{
  "tokenizer": "word",
  "loss": "softmax",
  "encoder_layer_scale_init": 0.1,
  "text_encoder_fused_qkv": false,
  "init": "torch_default",
  "max_steps": 15400
}
Rows from block 8 of the image encoder, named by matrix and row number. Rows with one number belong to one neuron. Each number is 50 + 10 x the weight over its row's rms, rounded and kept within 0 to 99. All counts start at 0. After the name is the row's rms in percent of the matrix's.
# gate: MLP gate (encoder.blocks.8.mlp.gate.weight, 512x192), inputs 0-191
# fc1: MLP up (encoder.blocks.8.mlp.fc1.weight, 512x192), inputs 0-191
# fc2: MLP down (encoder.blocks.8.mlp.fc2.weight, 192x512, transposed), outputs 0-191
gate.174 019:32 53 60 65 54 64 56 39 51 68 40 63 45 37 38 38 37 43 65 62 56 47 50 61 56 61 60 39 60 49 40 51 57 42 54 50 62 53 52 70 42 33 31 38 60 40 54 34 37 55 51 49 43 57 49 33 32 37 40 62 66 30 35 47 47 42 55 72 54 41 33 48 46 48 50 45 52 60 46 54 55 50 42 41 36 61 53 73 54 31 53 64 51 43 33 66 53 52 53 55 58 57 48 39 59 60 27 59 33 62 54 45 57 53 44 57 63 59 52 43 49 52 56 52 35 48 43 51 52 49 56 50 42 57 60 57 47 36 36 61 39 63 51 41 28 55 52 63 70 48 55 45 43 61 58 50 71 56 40 49 50 45 50 36 52 59 34 45 54 54 58 52 47 35 47 50 38 60 48 43 42 73 71 44 55 57 38 41 57 58 57 58
gate.175 112:55 43 60 67 46 43 50 50 59 63 45 60 57 53 44 55 46 46 45 48 32 28 53 38 52 40 38 59 42 67 65 66 52 72 49 57 43 36 43 56 47 74 48 56 36 53 61 45 47 56 57 53 39 31 50 50 39 61 48 42 39 62 31 61 46 37 39 59 33 48 45 54 42 30 41 56 38 76 55 58 56 62 63 38 47 32 45 41 50 63 30 56 52 52 29 53 56 63 34 39 43 47 47 55 48 55 34 32 52 49 51 38 31 58 50 62 63 58 49 36 39 50 39 52 64 35 52 56 47 39 56 55 38 33 65 40 37 50 55 49 56 58 57 50 55 35 56 57 53 49 48 48 38 54 56 73 64 59 47 55 35 40 54 52 39 39 53 53 63 47 34 51 62 41 49 53 50 28 48 66 44 53 56 40 43 48 49 58 61 48 59 50
gate.176 024:47 59 58 62 50 41 56 50 49 48 33 27 53 66 61 37 53 39 57 56 43 45 49 57 45 53 48 44 40 57 37 53 44 67 45 55 55 39 52 49 43 42 61 73 40 60 60 59 59 41 48 31 53 52 56 58 45 60 50 67 61 57 60 45 52 45 63 56 52 51 49 67 39 49 39 37 60 52 38 34 60 46 42 34 45 54 42 52 57 71 47 49 49 47 48 47 54 55 54 45 62 52 57 71 54 46 30 49 52 30 64 72 55 86 65 41 57 38 56 45 70 65 63 38 42 51 47 51 62 38 59 58 56 54 36 49 65 46 59 44 51 65 56 51 54 30 56 53 49 46 63 67 47 54 67 55 42 73 59 40 73 48 64 48 72 39 54 65 55 44 41 41 47 45 40 61 52 48 60 51 60 45 50 61 53 49 48 38 48 55 41 53
gate.177 023:52 67 51 41 37 62 51 67 63 55 46 45 34 39 66 68 44 53 25 62 64 45 47 27 57 34 42 47 45 59 39 44 41 45 53 38 52 36 69 57 43 59 54 46 43 60 65 75 60 41 40 58 46 59 65 47 45 52 61 46 55 69 42 57 65 67 54 49 56 54 36 42 58 54 41 44 49 64 54 46 65 41 58 45 50 55 58 36 42 52 46 42 49 54 49 54 46 58 43 48 38 38 41 47 46 45 52 58 40 43 65 54 57 60 49 44 56 62 57 45 64 54 50 47 62 32 51 54 60 46 59 45 47 50 67 35 55 53 62 49 57 44 69 51 52 42 42 50 52 69 47 48 60 30 37 55 70 39 41 45 57 52 56 42 52 56 27 53 45 44 57 57 43 40 47 48 38 66 62 39 43 42 64 34 57 73 73 48 59 68 52 37
gate.178 115:46 41 49 41 39 41 60 56 52 43 49 36 52 49 60 48 42 55 32 61 45 50 47 57 36 46 59 53 83 48 71 52 40 50 54 48 47 47 56 43 66 43 46 69 62 52 45 49 60 38 55 47 46 38 46 52 59 66 29 49 30 50 33 54 42 58 32 43 59 38 53 53 38 38 52 55 46 42 68 52 58 56 47 40 60 50 35 26 49 52 42 65 41 49 60 53 52 66 33 48 49 49 47 44 52 56 48 51 46 70 26 40 54 47 49 39 57 28 61 47 52 46 48 39 51 44 34 55 42 43 55 74 48 56 45 47 57 55 42 72 63 42 55 59 53 45 41 50 30 49 49 48 37 46 40 77 45 54 61 55 49 52 34 45 36 58 66 50 31 61 56 63 35 39 48 54 52 42 45 47 47 27 43 50 52 62 46 55 71 55 40 56
fc1.174 018:36 56 54 71 32 51 49 40 40 43 36 49 56 42 41 42 34 43 51 40 42 34 47 63 42 48 60 61 61 61 43 41 60 54 43 51 51 44 56 80 42 36 52 48 59 50 61 49 49 38 50 49 53 62 53 47 37 28 55 54 61 54 49 49 35 47 33 70 56 41 33 48 48 44 51 35 41 58 53 43 58 38 49 61 47 54 56 61 60 42 47 62 52 38 46 77 43 44 35 45 45 37 53 37 54 63 42 60 39 67 53 49 57 28 41 59 55 63 44 31 55 56 62 51 43 43 43 42 58 45 51 55 63 68 57 59 47 34 31 53 53 49 42 55 41 62 47 71 81 45 47 59 55 58 51 35 65 56 40 52 59 55 57 41 47 44 30 61 56 43 42 45 59 32 64 56 54 57 52 55 46 53 61 59 41 48 39 46 41 57 63 42
fc1.175 111:36 39 35 53 46 49 52 55 66 44 38 34 45 52 44 52 65 58 58 51 37 46 43 42 36 55 44 48 25 31 40 38 38 62 37 54 37 47 57 38 38 51 34 43 58 48 63 46 50 31 60 55 45 47 36 69 57 53 42 56 41 55 53 54 30 61 58 50 52 62 40 41 62 49 49 73 45 46 35 52 61 44 42 51 39 46 68 44 53 47 46 57 46 46 46 47 44 38 53 35 53 45 39 47 27 67 45 44 32 41 62 50 52 49 53 47 53 69 65 50 45 52 58 37 66 58 62 28 53 56 35 48 58 45 53 49 37 35 79 36 43 69 44 51 52 49 68 39 50 51 57 42 51 54 60 46 53 49 46 60 51 49 48 50 26 55 56 56 51 50 33 39 42 57 37 43 51 53 32 52 52 54 30 57 37 43 44 43 50 53 31 37
fc1.176 023:49 51 50 52 46 50 47 58 56 56 50 58 54 44 33 51 42 51 41 47 42 56 71 48 55 59 47 53 61 36 53 55 52 37 56 43 53 71 56 40 47 66 36 31 69 47 53 38 45 52 47 64 55 60 41 40 54 54 41 34 58 51 44 43 55 48 48 51 54 40 60 35 48 41 72 64 56 59 43 52 32 56 53 54 58 39 60 58 40 64 34 47 59 51 49 48 42 51 46 60 54 67 40 62 48 47 69 41 52 60 44 29 35 46 51 68 40 56 43 26 45 35 56 69 62 47 36 64 21 43 42 66 56 46 56 60 26 61 42 55 45 59 58 36 53 57 39 65 47 40 58 41 59 32 47 24 58 47 52 63 47 32 34 59 32 46 43 29 46 51 55 47 49 48 55 48 46 48 47 43 35 58 52 44 63 56 61 48 43 51 64 50
fc1.177 023:31 44 41 59 50 48 47 54 40 62 47 46 42 42 56 53 57 34 66 40 49 48 53 64 49 72 54 51 43 40 51 41 53 31 54 64 45 55 44 27 58 29 41 42 53 42 44 42 50 53 57 51 50 58 59 35 57 45 43 56 55 70 64 42 49 51 50 58 38 50 57 55 50 59 39 43 26 46 38 51 58 65 61 41 44 40 48 66 56 57 46 40 45 51 44 48 42 45 58 56 50 60 48 54 50 40 41 55 50 42 35 39 46 56 52 62 40 17 53 66 41 53 44 48 53 48 71 51 45 52 47 67 55 45 51 69 42 59 50 63 62 76 54 67 40 46 58 54 48 47 55 36 57 66 43 37 39 48 41 49 34 56 61 59 51 35 59 30 56 55 36 31 52 57 31 49 46 36 42 57 53 55 29 59 49 27 26 45 54 43 53 56
fc1.178 113:48 73 56 34 41 37 47 41 37 58 47 41 57 41 66 27 44 63 46 44 56 30 43 59 55 52 55 42 35 52 57 36 60 63 58 44 53 52 47 31 58 45 48 67 42 35 48 57 48 34 58 68 40 47 63 46 68 54 31 53 57 54 54 61 44 41 64 47 36 64 37 51 45 62 46 47 47 61 49 50 51 60 35 42 39 44 49 40 45 58 48 52 37 51 57 48 55 41 47 42 41 45 24 54 43 55 46 58 45 41 36 42 51 42 44 48 48 37 59 47 47 51 36 54 60 53 49 55 54 63 58 61 48 32 48 52 54 51 45 40 59 49 49 51 41 33 50 44 49 48 49 22 48 40 37 65 25 46 35 66 54 48 59 25 62 50 72 57 55 69 56 64 53 53 39 70 24 58 64 54 45 52 50 50 49 50 61 50 48 57 48 39
fc2.174 017:40 39 38 50 56 45 39 55 40 56 58 47 49 49 30 63 37 42 50 47 52 56 59 50 62 51 45 51 42 52 51 48 51 53 59 65 44 48 46 52 74 58 67 43 65 50 35 56 78 53 39 63 46 49 57 25 40 67 53 44 48 47 56 33 53 47 44 49 36 38 56 42 63 53 54 54 61 54 61 30 69 49 51 51 62 51 72 68 70 43 60 52 38 50 45 36 45 32 57 50 47 44 49 47 39 65 68 66 48 47 41 53 45 65 49 66 53 59 47 48 49 47 39 56 26 56 39 50 60 51 36 49 60 28 45 54 36 41 55 52 49 53 46 60 44 51 50 62 40 46 52 44 36 42 40 60 46 55 33 37 59 57 74 44 36 54 56 67 56 36 41 58 47 44 37 41 54 37 48 62 69 62 45 52 43 59 44 73 51 60 52 54
fc2.175 110:51 53 50 51 51 45 44 37 44 50 39 53 70 60 41 55 31 53 65 60 47 42 50 43 36 56 62 39 50 51 51 41 64 51 57 56 61 69 64 77 43 38 45 59 44 36 45 54 65 39 42 49 53 54 42 43 49 36 46 48 50 76 46 45 42 58 53 57 49 45 55 42 64 42 38 50 55 44 67 67 39 48 49 32 41 61 44 56 43 52 44 50 49 47 20 47 50 50 46 44 45 48 41 49 55 69 46 40 45 68 38 32 51 36 27 45 30 39 52 44 55 53 63 42 51 57 68 54 43 56 47 49 55 50 36 39 37 57 59 41 47 59 58 35 44 66 49 54 43 59 67 50 34 38 44 51 57 33 23 58 53 58 52 60 74 53 46 37 49 57 78 49 61 42 53 42 59 26 51 51 46 62 48 56 52 49 44 53 50 39 60 55
fc2.176 023:42 42 63 57 59 41 44 49 34 63 54 71 48 51 49 41 55 32 56 42 73 59 60 38 49 59 47 47 66 52 75 52 42 46 45 42 57 39 39 36 45 41 35 61 42 58 69 74 51 43 53 42 49 37 49 49 47 65 63 44 44 59 55 39 56 44 50 41 47 49 42 46 57 69 62 40 45 45 56 39 58 52 57 53 40 63 62 67 60 62 57 51 45 41 61 65 47 48 54 49 40 48 36 48 52 47 50 61 51 45 68 41 60 52 40 59 58 58 48 56 45 62 43 74 40 58 48 49 52 44 44 47 57 46 32 37 49 38 52 51 47 39 50 38 54 42 54 41 51 57 44 44 55 33 60 41 56 66 30 26 49 44 32 44 52 60 57 43 50 52 47 54 31 59 40 65 42 57 38 54 48 35 40 20 57 55 66 39 58 70 64 63
fc2.177 022:69 51 42 35 46 57 36 38 67 63 61 57 52 68 39 42 51 52 45 47 47 51 62 48 29 43 60 43 59 61 50 43 47 65 70 51 31 37 53 41 47 57 46 56 56 48 49 59 46 46 49 48 49 59 42 58 65 43 68 56 39 40 71 50 42 48 60 59 39 51 70 38 54 41 25 54 55 66 57 53 44 50 43 52 55 50 43 56 58 34 32 54 62 54 51 50 54 47 50 58 64 43 53 60 60 78 52 49 50 46 42 49 31 61 59 50 63 59 56 58 59 38 60 64 46 61 49 65 56 38 53 34 37 72 46 70 77 63 42 62 52 44 66 60 45 39 59 57 39 59 51 54 53 30 61 47 60 51 62 67 56 57 70 53 47 55 52 51 63 37 35 55 56 50 50 50 44 48 61 54 54 44 50 40 58 51 51 62 49 40 55 38
fc2.178 111:46 83 59 65 39 41 44 47 48 26 47 53 51 52 55 43 60 38 48 56 58 53 51 45 59 54 48 47 32 59 50 43 43 32 51 55 54 60 53 58 51 49 55 42 55 53 54 54 37 61 51 43 47 57 36 47 59 53 49 42 48 53 38 49 50 45 61 40 49 52 40 35 70 47 37 32 37 62 33 33 49 61 67 57 58 51 46 44 61 36 73 48 41 43 39 59 55 52 30 38 55 55 47 52 49 63 43 61 50 41 56 54 64 46 30 70 64 52 43 63 61 36 38 45 58 64 50 56 44 60 50 71 51 29 41 47 55 62 46 50 64 41 57 38 53 64 55 57 48 45 39 52 55 49 58 62 41 60 50 56 44 51 35 68 38 66 33 47 39 58 64 50 48 45 47 43 54 37 32 46 71 66 63 73 57 54 57 46 49 62 36 41